Rows from block 5, named by matrix and row number. Rows with one number belong to one attention dimension. Each number is 50 + 10 x the weight over its row's rms, rounded and kept within 0 to 99. All counts start at 0. After the name is the row's rms in percent of the matrix's.
# v: attention query, key and value (stacked) (model.blocks.5.attn.qkv.weight, 384x128, the v third), inputs 0-127
# proj: attention output (model.blocks.5.attn.proj.weight, 128x128, transposed), outputs 0-127
v.96 099:60 54 57 62 46 32 36 41 62 44 49 51 48 49 34 41 47 40 42 45 62 45 58 49 43 48 44 52 60 45 54 47 44 46 52 63 56 69 53 36 67 34 36 65 55 28 37 61 54 54 47 51 40 63 54 47 42 51 63 61 50 34 43 65 55 38 45 31 68 57 37 45 37 37 45 46 50 47 23 41 52 25 45 53 55 60 44 64 31 44 75 54 56 36 54 49 46 38 56 47 47 40 55 59 53 53 59 52 57 58 64 57 40 58 61 42 52 52 43 38 64 54 55 47 60 41 62 34
v.97 104:67 11 45 55 43 46 58 50 42 46 63 42 58 40 60 52 42 53 50 62 59 52 50 51 38 51 56 50 56 58 51 42 33 27 30 71 63 49 55 41 44 46 49 27 45 49 60 51 50 38 49 38 37 54 46 51 55 58 48 41 53 56 62 42 58 50 47 39 48 27 40 45 47 73 33 52 43 56 51 41 45 56 48 34 52 59 58 57 73 52 39 58 73 49 39 41 52 40 37 61 32 35 46 54 55 45 41 41 53 57 45 54 54 49 55 56 55 55 54 45 56 72 46 58 55 45 56 44
v.98 095:54 40 52 64 63 54 51 55 49 38 44 61 31 53 51 35 69 44 63 58 54 44 34 46 61 34 33 47 51 55 58 59 42 63 58 67 50 47 52 64 34 48 56 52 43 48 42 28 53 57 41 47 50 51 52 41 47 34 52 40 57 43 39 42 41 51 65 43 65 56 62 48 45 51 34 42 45 67 56 54 39 56 41 47 54 53 55 53 60 63 30 51 46 60 53 69 60 71 44 69 49 72 52 38 43 38 59 54 53 43 45 54 50 48 59 49 44 80 29 47 33 54 54 43 45 50 36 44
v.99 101:66 50 51 45 35 47 49 56 47 57 60 29 40 47 47 57 44 48 58 50 50 48 54 59 57 43 39 58 50 51 48 47 56 52 42 60 66 52 64 61 34 54 44 34 62 49 40 47 49 51 51 43 37 54 45 61 53 55 50 53 42 34 47 58 58 46 58 42 55 43 71 43 57 28 56 58 29 32 23 36 43 49 54 47 45 46 51 38 52 64 37 70 71 45 62 35 41 39 54 58 44 65 56 37 56 39 49 57 55 60 60 36 52 48 40 52 52 58 47 58 22 61 61 39 47 67 52 27
v.100 104:51 58 48 52 72 48 41 57 61 52 43 47 66 44 44 58 50 31 52 31 42 63 44 57 48 57 47 49 54 60 44 41 56 45 57 65 61 55 47 53 68 49 64 50 56 44 44 14 66 47 68 42 46 67 39 46 52 62 48 51 28 54 59 51 56 38 55 52 48 47 35 62 58 63 69 45 41 58 58 56 38 44 40 57 57 49 39 53 52 38 41 52 46 43 54 43 62 25 55 48 58 39 56 41 65 50 52 62 47 19 52 53 62 48 49 55 49 54 69 53 42 52 42 59 42 56 36 42
v.101 103:39 57 51 36 52 52 28 29 58 55 42 69 59 53 48 53 43 77 50 52 52 66 58 47 49 49 52 63 64 58 56 49 43 42 58 52 58 46 49 42 54 51 46 47 33 50 49 39 53 51 66 50 53 48 67 55 41 45 61 51 43 39 49 35 42 46 32 55 48 58 49 42 41 69 67 37 42 50 47 63 49 28 45 47 36 56 37 32 50 68 47 44 65 42 44 65 32 46 66 54 68 49 47 47 51 35 49 58 38 67 55 54 53 51 35 61 41 38 40 55 58 70 60 51 46 37 68 53
v.102 105:26 46 34 49 52 50 44 55 46 38 53 62 19 52 43 58 61 67 34 57 46 43 51 69 72 43 52 68 36 47 49 56 51 43 48 44 66 46 42 36 57 33 51 43 48 65 57 49 55 57 51 36 54 61 52 48 59 63 53 48 50 55 39 55 46 37 52 49 33 68 52 47 63 55 28 49 42 47 57 57 52 52 35 47 37 51 52 41 20 38 44 44 47 52 58 60 42 46 51 41 63 48 55 49 59 45 61 51 47 60 37 64 53 49 61 52 40 37 65 44 42 65 64 53 60 63 55 59
v.103 101:51 31 55 40 48 45 59 53 37 64 29 39 62 44 67 48 61 55 54 54 68 57 44 45 67 52 36 51 34 55 44 49 62 47 36 43 41 61 50 47 54 51 48 67 53 59 39 35 64 58 42 39 45 70 53 58 54 29 40 44 40 45 57 43 55 47 45 57 27 56 44 48 57 55 49 47 49 53 31 58 45 52 41 64 37 42 47 63 63 53 35 44 48 49 62 47 49 64 69 64 58 45 74 50 45 42 48 46 51 35 70 64 46 62 46 40 53 33 59 39 58 47 64 52 44 56 61 37
v.104 109:29 39 45 68 65 39 51 48 35 43 60 55 52 52 41 42 50 52 55 34 36 27 52 56 66 38 54 61 45 53 52 59 45 51 35 43 59 37 36 33 36 57 47 43 44 61 46 54 45 49 48 58 53 62 51 61 46 48 44 41 35 35 46 58 34 58 51 51 67 57 55 48 60 46 63 61 74 51 34 67 32 64 60 52 62 36 67 35 53 47 44 42 51 59 46 65 60 64 41 47 46 47 56 48 45 45 54 54 45 56 53 34 44 60 36 40 51 64 37 55 67 61 48 53 44 32 60 62
v.105 106:74 57 38 41 50 51 61 45 50 42 47 51 53 48 27 43 54 69 45 63 46 38 59 50 43 45 51 43 59 63 45 65 59 42 59 41 57 57 53 54 34 37 50 54 55 37 48 55 43 51 49 65 47 67 39 29 39 55 50 36 50 27 54 60 44 50 45 42 43 49 59 54 32 55 47 59 44 42 27 56 43 55 55 33 52 55 53 52 39 27 55 50 34 50 57 37 48 64 49 55 57 67 47 47 50 54 67 60 38 51 46 34 55 71 79 65 56 59 55 54 45 40 49 54 51 66 59 58
v.106 099:42 43 55 50 38 60 54 47 59 58 38 54 53 52 53 59 37 35 56 46 51 63 42 52 45 60 46 40 57 72 39 65 47 52 51 48 42 50 37 65 50 51 42 61 37 46 50 65 46 47 68 38 46 43 42 46 62 45 51 36 45 47 45 58 47 43 41 56 60 47 59 50 61 45 52 54 42 52 47 31 50 71 48 40 56 46 48 75 50 54 60 62 29 29 60 67 40 46 54 60 52 37 55 55 46 53 26 50 40 55 43 46 66 50 76 32 55 33 35 44 32 58 66 39 67 49 42 61
v.107 097:66 46 54 50 59 59 64 60 54 43 40 39 45 43 39 50 48 61 37 59 59 57 41 60 55 52 61 38 40 54 45 55 49 47 44 35 43 54 53 56 43 43 67 45 52 41 42 34 61 57 64 60 64 61 40 57 30 39 69 62 42 40 56 51 54 54 39 55 51 58 65 50 53 42 42 54 44 30 68 59 55 60 51 63 39 40 57 82 48 48 47 60 66 43 43 62 58 39 44 55 36 45 56 58 52 48 60 25 32 61 49 49 57 41 56 63 64 66 46 62 60 48 37 34 35 48 49 44
v.108 100:69 39 50 44 36 46 49 51 42 47 52 51 65 41 43 57 51 38 56 53 58 60 60 57 40 69 46 48 31 68 58 41 17 50 67 46 51 35 47 53 63 42 61 36 29 46 46 62 54 53 55 54 42 66 59 60 49 61 53 57 70 59 43 57 52 47 60 48 45 39 56 57 60 66 44 56 41 44 43 48 55 35 68 55 37 52 55 56 45 62 60 40 47 44 28 49 43 40 49 46 56 42 55 53 65 41 46 66 66 66 43 39 57 50 41 59 39 52 60 38 51 37 51 57 35 40 39 67
v.109 102:48 27 48 69 71 48 45 52 55 50 46 56 43 50 52 53 55 62 45 43 57 51 59 44 72 48 54 63 65 54 62 54 56 16 53 54 49 45 40 39 61 35 50 46 47 50 43 60 45 47 49 55 53 47 42 69 57 50 37 34 23 54 38 55 69 66 52 44 48 80 58 47 47 47 46 57 48 41 61 50 39 48 43 48 56 48 60 45 30 56 44 58 50 48 48 27 48 62 45 42 37 69 53 53 44 38 59 62 39 71 37 51 57 57 58 48 44 50 54 36 46 50 55 64 42 51 52 49
v.110 098:42 61 52 62 47 46 49 25 37 43 33 49 48 54 40 49 45 50 44 63 48 19 42 42 39 31 41 54 63 72 64 23 59 41 59 60 34 44 50 53 62 54 53 41 60 58 44 47 50 60 33 45 42 68 56 56 37 45 48 40 33 44 56 61 51 53 58 53 56 36 41 53 50 57 55 67 50 40 69 45 63 51 35 64 65 40 44 42 48 44 48 40 38 49 53 60 43 49 55 45 50 59 65 65 49 57 66 39 53 57 44 34 51 51 57 42 57 59 42 45 58 37 48 40 63 54 46 47
v.111 104:63 42 57 35 47 25 40 64 57 57 52 61 69 38 67 53 49 47 41 45 59 51 57 45 46 59 57 63 59 58 48 62 39 52 53 52 50 35 65 53 51 62 46 35 57 28 52 37 48 58 42 37 58 39 41 47 35 42 33 40 38 52 64 36 63 55 57 44 37 39 54 50 51 52 44 44 40 41 54 51 49 50 62 39 59 52 49 28 58 48 40 74 57 60 63 34 45 47 71 39 68 44 50 53 55 57 52 22 39 49 43 51 53 51 60 58 39 60 51 61 57 46 54 62 50 43 49 36
v.112 103:56 57 61 48 58 57 58 51 48 55 60 53 43 50 37 47 47 47 59 43 54 34 53 71 39 50 50 45 37 40 50 48 55 61 61 73 36 64 44 56 46 52 44 51 40 55 28 59 57 50 35 24 57 55 53 71 35 37 34 44 44 56 42 54 59 28 50 53 35 48 56 42 42 63 45 47 64 46 57 47 49 68 55 45 50 62 45 75 37 54 39 52 42 54 32 46 46 50 39 72 72 41 45 55 66 50 52 54 40 57 42 63 51 58 54 40 61 65 37 38 47 60 50 42 55 53 47 39
v.113 103:38 48 30 54 46 44 50 58 48 42 24 58 31 60 70 63 63 45 50 50 59 48 48 64 43 42 50 42 46 51 42 40 60 47 48 65 64 53 50 53 56 45 53 71 37 64 53 49 56 52 52 58 45 58 61 62 49 59 29 37 60 56 47 57 63 47 46 57 45 47 55 44 52 60 74 50 67 55 70 57 43 34 45 37 36 40 65 64 45 51 51 46 54 48 41 40 31 42 59 46 39 53 50 49 34 40 44 33 41 65 42 43 50 40 52 54 60 35 63 53 46 44 30 57 53 57 42 75
v.114 100:47 45 60 37 58 45 45 32 58 52 42 57 55 52 34 54 58 58 61 45 46 45 56 64 54 43 55 43 24 55 44 65 53 31 49 55 69 37 40 60 52 52 44 47 50 47 46 61 63 44 73 41 70 47 36 64 59 55 52 59 56 50 47 50 36 49 69 33 45 32 52 59 56 54 37 42 62 53 48 33 45 59 60 37 46 49 65 46 58 41 60 49 62 47 36 38 42 40 59 45 40 72 38 47 47 29 68 45 51 46 58 67 43 55 64 38 56 41 61 53 44 42 49 45 44 53 68 51
v.115 099:50 41 49 36 53 37 44 49 58 50 53 58 49 46 37 37 41 29 62 43 43 62 47 57 51 44 41 46 63 43 49 60 58 42 54 54 32 54 60 36 45 55 47 58 63 57 64 58 47 71 29 49 51 58 51 45 49 56 46 64 44 71 53 47 37 43 55 52 61 43 43 42 69 47 45 46 55 63 33 68 49 46 50 52 56 46 68 39 53 49 49 64 59 60 53 53 34 44 37 37 43 46 30 53 31 28 64 54 65 43 64 63 40 51 44 65 45 41 54 53 51 61 71 46 32 43 49 68
v.116 106:50 60 47 45 71 46 64 37 58 52 54 55 40 52 63 23 34 54 54 42 45 40 54 50 57 29 43 40 53 57 58 51 55 56 42 43 58 54 38 44 22 47 40 57 64 47 50 64 51 38 67 50 53 52 38 43 26 65 50 54 62 43 45 56 39 52 58 45 55 64 42 54 50 51 57 42 34 43 45 43 49 50 49 53 56 53 42 49 48 43 50 64 45 46 58 47 40 51 47 44 52 55 54 50 66 59 52 64 33 59 51 40 55 45 69 49 46 65 58 31 53 52 46 37 80 73 26 41
v.117 098:48 52 53 45 41 46 57 43 48 62 46 48 45 63 41 67 60 42 46 31 55 43 46 55 55 32 60 43 80 53 34 59 50 50 51 38 46 53 54 45 73 49 51 40 50 40 53 50 38 41 48 79 64 63 62 38 33 67 60 40 63 36 45 43 46 49 61 46 33 51 52 41 54 47 60 40 35 56 39 54 54 63 35 38 47 49 48 64 53 45 45 78 52 50 46 60 41 54 48 54 56 44 58 43 42 35 46 48 43 33 56 41 58 56 47 38 61 47 54 52 38 56 51 61 44 33 72 44
v.118 101:53 57 49 41 43 29 37 42 55 56 56 36 63 53 49 48 54 51 71 45 45 57 36 62 57 56 42 39 54 41 37 55 44 49 56 41 55 57 60 53 63 38 50 52 53 36 50 42 57 60 42 46 49 41 32 55 54 47 74 50 53 54 40 35 66 45 55 50 45 52 44 37 33 63 56 46 46 45 34 61 71 60 78 56 36 42 27 36 42 29 34 53 58 65 57 58 67 44 45 61 56 43 46 64 47 57 50 43 38 47 49 59 58 40 48 57 58 65 58 56 40 29 39 61 48 58 47 57
v.119 106:43 42 50 59 42 26 44 55 48 43 48 50 51 52 29 63 48 62 40 42 58 64 32 50 40 64 49 48 56 38 56 52 50 35 49 54 53 58 57 47 34 35 41 72 53 57 50 48 35 49 61 44 51 37 54 57 53 53 34 34 62 60 61 53 46 49 49 42 42 58 56 56 58 36 51 39 37 58 62 68 63 65 61 55 40 51 42 53 60 40 64 60 60 45 43 71 51 41 47 69 79 51 61 40 36 49 34 51 52 53 40 49 47 51 59 33 54 48 30 44 39 48 38 68 53 53 35 49
v.120 099:39 52 54 57 49 59 62 56 69 45 41 51 56 45 51 58 59 59 55 51 50 38 58 49 71 42 48 25 44 47 59 56 57 47 35 27 63 63 50 69 40 45 51 60 74 48 53 70 52 51 59 35 33 38 36 69 35 52 50 39 45 62 61 64 38 60 39 55 54 45 60 47 42 55 60 61 58 58 54 56 48 47 52 47 46 52 51 44 41 57 44 49 65 65 38 55 54 52 57 30 43 65 51 29 52 41 60 49 38 61 58 55 54 60 40 48 26 49 49 34 55 50 60 56 44 48 52 33
v.121 097:42 35 59 50 42 34 54 50 59 40 55 40 38 53 40 76 53 43 55 65 52 70 33 44 64 63 24 39 65 54 46 37 41 67 51 75 49 55 66 45 50 43 39 39 44 47 38 33 51 59 51 46 59 58 47 48 38 60 52 35 54 58 67 49 38 47 54 53 66 65 57 59 43 39 57 48 52 61 64 41 47 39 60 42 68 50 31 42 54 38 47 52 53 60 51 34 63 58 44 44 38 61 39 46 51 38 54 50 46 55 48 53 48 43 50 52 49 44 58 39 65 39 66 49 59 53 53 58
v.122 099:44 62 49 50 40 49 35 55 48 54 39 34 62 54 50 72 29 54 60 56 52 59 49 59 59 62 48 49 39 39 42 37 59 60 65 51 31 64 57 62 56 53 44 47 41 43 45 42 58 34 51 32 44 50 63 25 64 56 60 57 64 43 49 49 48 45 58 35 49 44 43 56 52 52 54 55 50 76 40 42 51 37 54 64 52 58 44 61 31 42 45 62 42 59 47 50 38 57 69 68 53 50 44 58 53 54 40 42 57 59 30 44 42 37 44 60 46 63 32 55 47 49 49 44 31 67 46 47
proj.96 100:76 52 55 31 45 41 58 41 35 48 50 53 46 47 55 64 57 62 59 62 48 54 36 50 41 54 38 43 42 49 57 56 61 55 41 52 47 32 42 55 33 39 62 38 57 35 64 53 42 37 61 39 44 44 43 39 62 63 56 55 50 64 59 39 70 63 52 65 39 50 46 50 56 62 57 60 55 61 55 55 43 66 42 48 44 55 53 51 61 52 38 50 35 55 33 35 54 60 36 37 50 52 60 47 25 34 47 54 41 42 48 58 44 43 57 57 49 31 64 40 39 56 70 37 38 62 59 58
proj.97 103:35 66 42 40 41 57 57 43 51 52 50 47 45 59 40 68 61 49 60 56 31 54 38 52 69 44 58 53 42 37 51 65 54 55 30 40 43 57 41 29 51 30 42 58 37 55 65 28 59 57 52 56 55 46 48 38 40 35 51 60 52 61 35 61 37 52 50 66 59 44 63 45 53 50 60 55 66 62 51 46 54 56 50 38 50 54 68 47 46 50 64 63 40 58 46 70 54 49 60 47 50 52 40 39 57 66 55 60 46 49 43 48 43 60 48 47 40 32 45 50 26 31 55 29 49 57 51 40
proj.98 093:51 46 42 54 53 46 58 43 47 56 50 34 57 51 50 48 48 37 32 39 58 73 82 46 48 48 58 50 38 55 41 74 45 47 48 35 50 56 40 58 64 80 40 50 62 70 49 53 47 56 43 64 51 52 46 52 60 59 41 76 49 44 61 46 44 57 45 52 48 68 43 43 61 51 73 54 46 46 58 58 49 47 57 59 42 66 36 57 42 31 51 52 52 55 47 35 33 32 54 60 31 51 44 63 62 49 48 62 52 49 45 51 45 56 51 39 46 35 39 43 54 45 47 48 52 33 52 58
proj.99 097:28 70 53 40 63 54 43 54 45 54 61 50 52 63 53 49 45 69 48 52 42 76 54 33 57 40 53 47 61 37 31 53 48 42 35 46 47 56 61 31 51 61 61 47 44 44 48 58 56 51 37 45 63 42 36 50 52 51 55 49 44 61 58 49 46 60 41 60 49 49 49 51 58 51 39 48 44 72 64 48 46 64 48 67 50 51 46 67 40 42 64 47 46 74 33 49 53 49 65 43 51 46 38 62 51 40 42 28 47 56 44 26 48 52 64 58 42 44 44 51 44 33 37 43 73 64 51 46
proj.100 100:50 46 60 61 44 51 28 37 33 55 53 56 45 61 51 34 61 51 60 71 57 58 55 42 38 48 48 47 51 48 35 40 52 56 38 36 40 47 62 52 45 34 42 58 54 57 60 58 46 59 34 59 49 27 48 67 39 59 62 48 73 33 55 33 37 67 47 35 45 46 53 64 42 48 47 50 53 41 43 52 51 48 64 39 50 49 39 55 48 46 54 38 45 39 59 57 59 74 50 48 44 54 62 51 46 75 51 53 60 62 63 44 68 62 50 62 53 57 63 63 42 59 43 39 46 52 47 69
proj.101 108:38 59 63 34 55 55 56 54 40 62 63 49 53 49 57 50 36 39 44 45 46 49 41 49 58 49 39 40 47 55 70 48 41 58 46 36 47 46 47 67 50 40 61 70 79 51 66 60 36 54 55 37 25 55 47 55 64 53 36 52 37 68 43 42 64 30 71 46 50 47 49 62 46 41 37 47 58 45 46 34 48 59 45 57 44 50 67 56 53 50 51 64 47 49 64 29 59 61 44 42 45 52 49 42 33 68 41 41 63 47 58 44 52 60 57 41 53 54 54 55 61 29 55 41 42 58 49 56
proj.102 106:67 56 59 27 62 56 64 39 59 61 42 45 60 39 34 40 52 36 62 52 37 60 69 56 42 49 50 42 74 36 47 38 38 63 45 64 51 53 43 44 56 68 49 55 61 26 46 49 51 63 43 40 26 51 66 47 58 51 71 50 50 48 45 50 47 52 59 43 51 50 50 59 40 40 56 40 34 58 37 46 48 43 54 40 38 52 46 48 61 53 39 57 71 49 49 56 41 62 58 54 47 62 49 57 50 58 48 40 50 41 66 51 56 49 65 41 47 42 48 41 47 26 39 46 51 49 71 38
proj.103 100:49 33 50 52 59 47 55 54 39 56 71 71 43 60 36 45 28 58 69 43 29 51 50 51 29 57 68 52 48 45 34 56 61 41 51 38 59 41 52 62 66 41 51 53 55 30 56 53 44 56 57 54 49 45 45 45 60 77 48 54 48 56 47 51 51 48 69 42 71 60 42 68 56 57 57 41 45 48 55 54 65 29 30 53 51 58 60 40 40 56 45 42 49 58 39 47 56 54 59 39 36 37 47 49 61 38 49 68 43 50 34 41 61 57 41 56 53 54 43 58 44 55 53 43 54 37 49 60
proj.104 114:61 52 41 64 33 57 64 54 55 50 37 50 61 37 50 39 54 42 50 48 58 51 65 37 40 59 50 38 37 45 47 51 54 49 63 52 41 40 53 51 71 54 55 36 68 48 39 46 36 56 46 35 54 52 44 52 42 55 52 41 48 58 55 58 60 19 52 73 40 44 45 29 27 51 51 48 38 40 62 36 48 34 60 45 67 70 39 38 38 21 70 63 44 59 52 42 54 43 64 51 50 56 51 42 60 42 43 55 40 43 56 42 54 61 51 44 51 61 53 46 52 46 45 53 58 51 57 56
proj.105 106:62 47 62 38 63 49 34 49 38 43 57 44 66 54 57 47 52 35 61 52 59 49 64 55 58 40 48 60 42 17 37 49 52 50 39 56 43 48 56 57 66 55 59 35 45 53 41 45 74 42 53 47 42 48 56 53 46 59 49 60 58 58 43 70 50 43 42 58 53 51 33 33 76 68 45 36 55 53 67 57 51 54 53 46 40 39 34 52 40 61 61 65 45 64 45 58 32 60 44 62 61 49 64 48 46 32 46 40 46 53 61 56 31 34 45 51 44 47 38 40 47 64 54 47 48 48 58 53
proj.106 098:54 51 65 42 56 42 41 46 51 34 60 46 53 49 52 57 62 57 30 54 40 54 39 43 51 52 61 75 60 33 55 61 41 65 66 54 51 55 54 28 52 51 43 42 62 47 52 65 53 47 35 52 71 57 33 46 38 48 33 54 64 45 56 48 53 57 45 64 48 41 51 51 49 50 42 32 66 47 49 53 36 26 42 50 47 55 64 51 62 60 41 40 65 41 41 48 60 48 39 25 49 39 42 61 66 48 68 57 54 56 57 44 45 64 39 57 45 44 49 60 62 54 46 68 31 56 41 50
proj.107 095:47 50 42 59 42 42 52 42 39 72 57 47 43 51 65 39 50 38 51 61 41 59 50 56 48 52 43 58 59 49 50 40 71 54 37 65 58 47 61 34 51 64 43 50 59 49 47 47 52 36 33 59 41 46 62 39 52 62 44 47 60 63 42 62 33 36 49 50 52 48 59 48 43 72 51 49 49 56 32 63 49 59 42 72 47 69 54 39 42 62 66 47 69 56 51 49 47 41 31 70 68 50 41 40 47 47 46 65 58 56 61 51 39 52 51 60 27 41 51 67 49 44 41 69 52 39 43 57
proj.108 098:54 59 53 56 46 49 58 44 60 62 62 41 43 62 53 39 57 50 53 54 42 36 43 46 48 41 48 50 61 42 46 48 74 63 42 53 67 46 42 67 29 43 46 62 55 57 63 49 42 32 53 54 46 43 57 41 60 51 52 31 50 42 35 61 40 58 42 74 34 37 51 48 66 46 46 38 70 56 53 32 54 62 36 50 53 48 50 58 40 40 31 60 50 50 48 75 48 45 39 33 44 47 43 52 47 66 78 46 47 50 42 61 57 54 51 43 72 52 41 46 48 53 60 54 47 61 59 35
proj.109 100:55 60 41 31 32 59 50 46 53 51 48 61 45 53 43 39 45 57 52 36 62 52 54 52 43 39 53 53 55 42 46 47 49 76 46 37 39 45 53 47 55 71 53 53 51 52 48 33 27 43 57 39 30 58 41 61 52 50 61 59 56 56 57 65 63 39 61 62 50 25 47 46 47 58 57 34 31 50 37 52 64 48 70 41 36 57 64 57 62 41 46 32 44 46 46 55 49 69 57 59 40 60 54 38 55 42 57 32 48 45 46 51 29 65 54 63 61 62 35 37 47 47 42 45 46 54 53 55
proj.110 102:51 49 46 40 44 40 57 51 57 52 49 69 49 58 52 22 53 59 52 49 60 45 69 55 41 55 44 32 26 35 53 57 30 43 41 37 62 60 51 55 42 48 53 52 58 58 34 33 64 45 64 51 49 41 42 32 56 61 61 34 56 53 58 43 57 48 42 42 46 57 66 45 57 57 42 44 57 59 56 41 42 46 53 40 69 65 50 59 62 53 50 31 57 66 49 50 42 58 59 51 52 56 60 45 41 47 57 69 50 41 60 70 27 62 42 57 50 62 69 30 54 46 41 48 50 55 60 54
proj.111 106:42 67 49 50 44 59 33 44 45 43 61 39 37 79 59 47 55 49 38 60 60 48 44 46 57 38 49 53 46 57 38 39 46 50 47 46 49 53 31 50 56 43 49 56 61 48 60 59 42 59 65 40 56 62 63 55 50 59 57 40 48 29 33 57 42 38 55 60 77 37 46 53 51 54 53 67 38 45 35 42 47 55 42 55 36 26 45 60 67 65 63 31 44 62 61 53 56 53 54 49 44 49 46 35 50 39 43 57 53 48 63 59 64 55 39 58 69 46 55 32 60 41 46 35 55 60 47 51
proj.112 105:58 45 37 42 47 47 66 40 50 49 57 51 54 53 53 49 56 48 46 52 43 50 59 39 52 42 50 58 42 55 53 67 46 54 41 51 39 37 63 43 47 54 41 55 47 44 52 45 52 46 43 57 51 68 66 38 42 77 44 55 70 64 64 55 53 49 43 51 65 53 50 42 52 42 76 63 45 57 55 41 50 47 50 53 52 38 34 58 44 54 53 44 60 45 44 50 36 58 57 23 45 51 38 52 45 53 71 49 64 19 48 60 54 34 41 62 45 19 51 60 52 48 42 80 48 47 52 51
proj.113 102:42 47 49 50 37 48 57 48 46 47 64 55 57 41 36 38 48 35 59 46 33 55 52 69 46 25 59 51 63 51 60 46 57 57 49 53 47 39 48 48 52 58 42 41 56 65 53 44 58 50 28 37 51 50 53 29 59 55 76 50 33 57 64 49 43 46 49 27 75 42 51 51 60 43 50 48 50 36 53 39 57 50 46 52 61 64 43 52 70 47 35 39 44 50 64 63 63 59 60 59 53 51 51 55 56 72 47 47 55 44 48 79 42 52 61 65 39 53 38 50 50 50 59 52 33 60 50 37
proj.114 099:53 48 57 50 35 71 39 43 41 53 40 24 68 49 65 51 71 36 46 44 33 55 70 52 49 50 51 33 43 43 50 44 50 61 38 50 43 49 51 40 45 58 46 56 49 43 62 40 42 64 44 38 46 44 54 46 43 59 41 42 34 57 61 65 57 47 42 56 43 59 55 59 51 39 45 57 45 68 36 52 54 43 36 45 56 50 37 56 44 61 48 59 37 56 49 57 55 51 53 61 34 38 40 46 79 49 36 45 59 63 46 32 46 40 45 68 71 41 60 58 52 65 58 60 34 48 49 41
proj.115 098:64 57 36 54 51 58 48 49 39 68 41 61 75 42 48 62 63 73 47 35 49 33 59 55 52 55 54 47 48 67 31 38 43 61 40 48 56 52 31 72 57 57 55 66 48 46 54 60 52 54 56 49 49 39 46 53 58 54 55 37 29 46 51 46 73 43 53 53 53 49 41 52 46 58 53 54 35 51 49 47 39 42 43 44 39 34 34 57 36 38 58 55 39 35 61 37 57 57 56 56 61 62 43 55 58 63 41 55 23 56 48 56 49 54 50 46 31 44 49 68 50 50 67 48 51 46 52 34
proj.116 100:58 41 45 53 46 63 30 49 55 49 57 40 45 34 54 60 56 54 38 61 58 55 66 40 46 60 35 36 57 42 48 66 51 41 47 41 45 49 68 49 59 59 66 29 52 53 48 49 50 57 34 57 48 35 49 54 47 53 51 46 60 41 53 45 74 61 27 58 59 50 54 35 64 33 39 58 42 53 55 70 40 50 55 62 37 54 65 57 47 48 31 75 55 67 62 53 38 56 42 57 47 53 49 52 27 33 47 38 61 57 56 57 55 32 41 41 39 47 57 47 43 34 48 53 57 47 48 49
proj.117 096:58 48 46 56 54 56 53 40 41 40 56 40 59 40 56 75 37 65 58 44 36 57 29 41 44 49 48 49 31 33 52 53 45 53 55 58 52 55 48 61 57 48 54 37 53 61 44 62 62 60 46 29 49 52 46 56 50 53 42 57 49 62 38 56 48 40 28 43 52 37 56 41 54 58 56 34 49 30 44 59 48 55 42 46 45 44 55 50 50 44 51 36 54 48 35 38 57 35 66 51 54 28 20 67 42 60 56 61 65 58 54 46 64 64 68 68 46 57 49 58 56 71 39 49 43 43 52 47
proj.118 104:49 71 59 60 52 72 48 68 30 58 64 54 52 43 41 69 49 42 53 66 53 60 46 52 31 52 52 56 48 63 44 40 53 50 38 61 47 61 55 47 37 30 50 40 55 49 43 37 58 17 49 67 32 55 66 58 43 52 43 41 42 22 55 58 48 51 53 42 51 53 49 42 51 54 63 58 53 55 51 44 55 44 46 40 50 29 42 50 55 54 52 40 55 49 51 36 26 63 50 50 62 51 54 43 55 54 30 54 60 61 52 54 61 36 54 48 59 64 32 54 49 56 39 50 49 39 42 49
proj.119 111:45 52 45 63 58 51 48 43 70 54 54 43 41 42 45 66 42 34 49 52 49 57 59 37 57 44 55 66 44 66 58 57 51 51 52 45 41 44 44 42 60 42 51 42 50 31 54 61 61 35 35 50 60 63 61 49 44 34 45 66 50 59 50 32 47 44 62 51 48 39 48 49 35 60 53 54 55 61 44 46 29 41 54 57 50 49 55 56 39 62 41 39 67 38 56 36 55 61 53 59 37 61 36 55 65 64 71 62 45 57 59 43 48 57 50 65 49 70 47 40 39 75 65 23 46 46 38 44
proj.120 100:45 42 50 48 55 56 44 56 44 45 40 56 44 41 69 35 48 43 38 41 65 37 68 49 33 56 59 55 52 57 43 41 75 46 43 55 36 35 64 50 53 64 58 35 36 49 40 33 49 51 46 56 51 47 55 46 57 63 50 51 47 50 48 62 59 35 71 63 42 70 53 63 58 32 53 46 43 34 42 43 32 38 56 71 45 49 65 50 53 63 52 68 43 48 61 45 47 38 64 64 38 44 46 46 52 38 42 41 52 50 42 44 53 54 61 59 50 55 51 65 42 39 37 24 55 58 51 57
proj.121 098:57 75 47 54 55 53 39 49 47 58 41 54 47 58 37 39 61 29 43 58 56 65 65 41 31 46 68 51 31 53 54 47 50 50 45 37 42 62 28 39 49 49 47 64 49 47 34 55 51 38 44 57 55 45 43 47 65 52 58 42 38 54 40 31 48 59 64 34 40 29 63 44 71 64 62 63 52 39 58 60 52 50 48 43 36 55 65 39 51 49 43 58 37 38 65 58 40 48 47 50 51 51 57 46 42 49 48 51 43 42 33 59 52 45 57 61 70 61 55 44 43 55 37 68 55 66 43 47
proj.122 098:51 52 50 50 65 49 50 75 55 55 52 46 55 53 34 46 53 61 46 38 48 54 40 58 36 31 39 59 58 36 37 49 56 27 40 66 64 62 50 43 51 35 51 56 49 43 57 47 63 31 33 45 34 60 51 45 40 42 47 57 64 47 51 28 62 60 33 54 37 34 55 44 63 45 53 44 72 48 48 59 51 61 52 70 61 39 37 44 59 44 55 33 49 47 53 53 44 51 50 51 32 44 57 54 49 63 49 59 45 40 40 44 54 46 52 36 53 18 56 47 53 60 60 66 54 46 54 58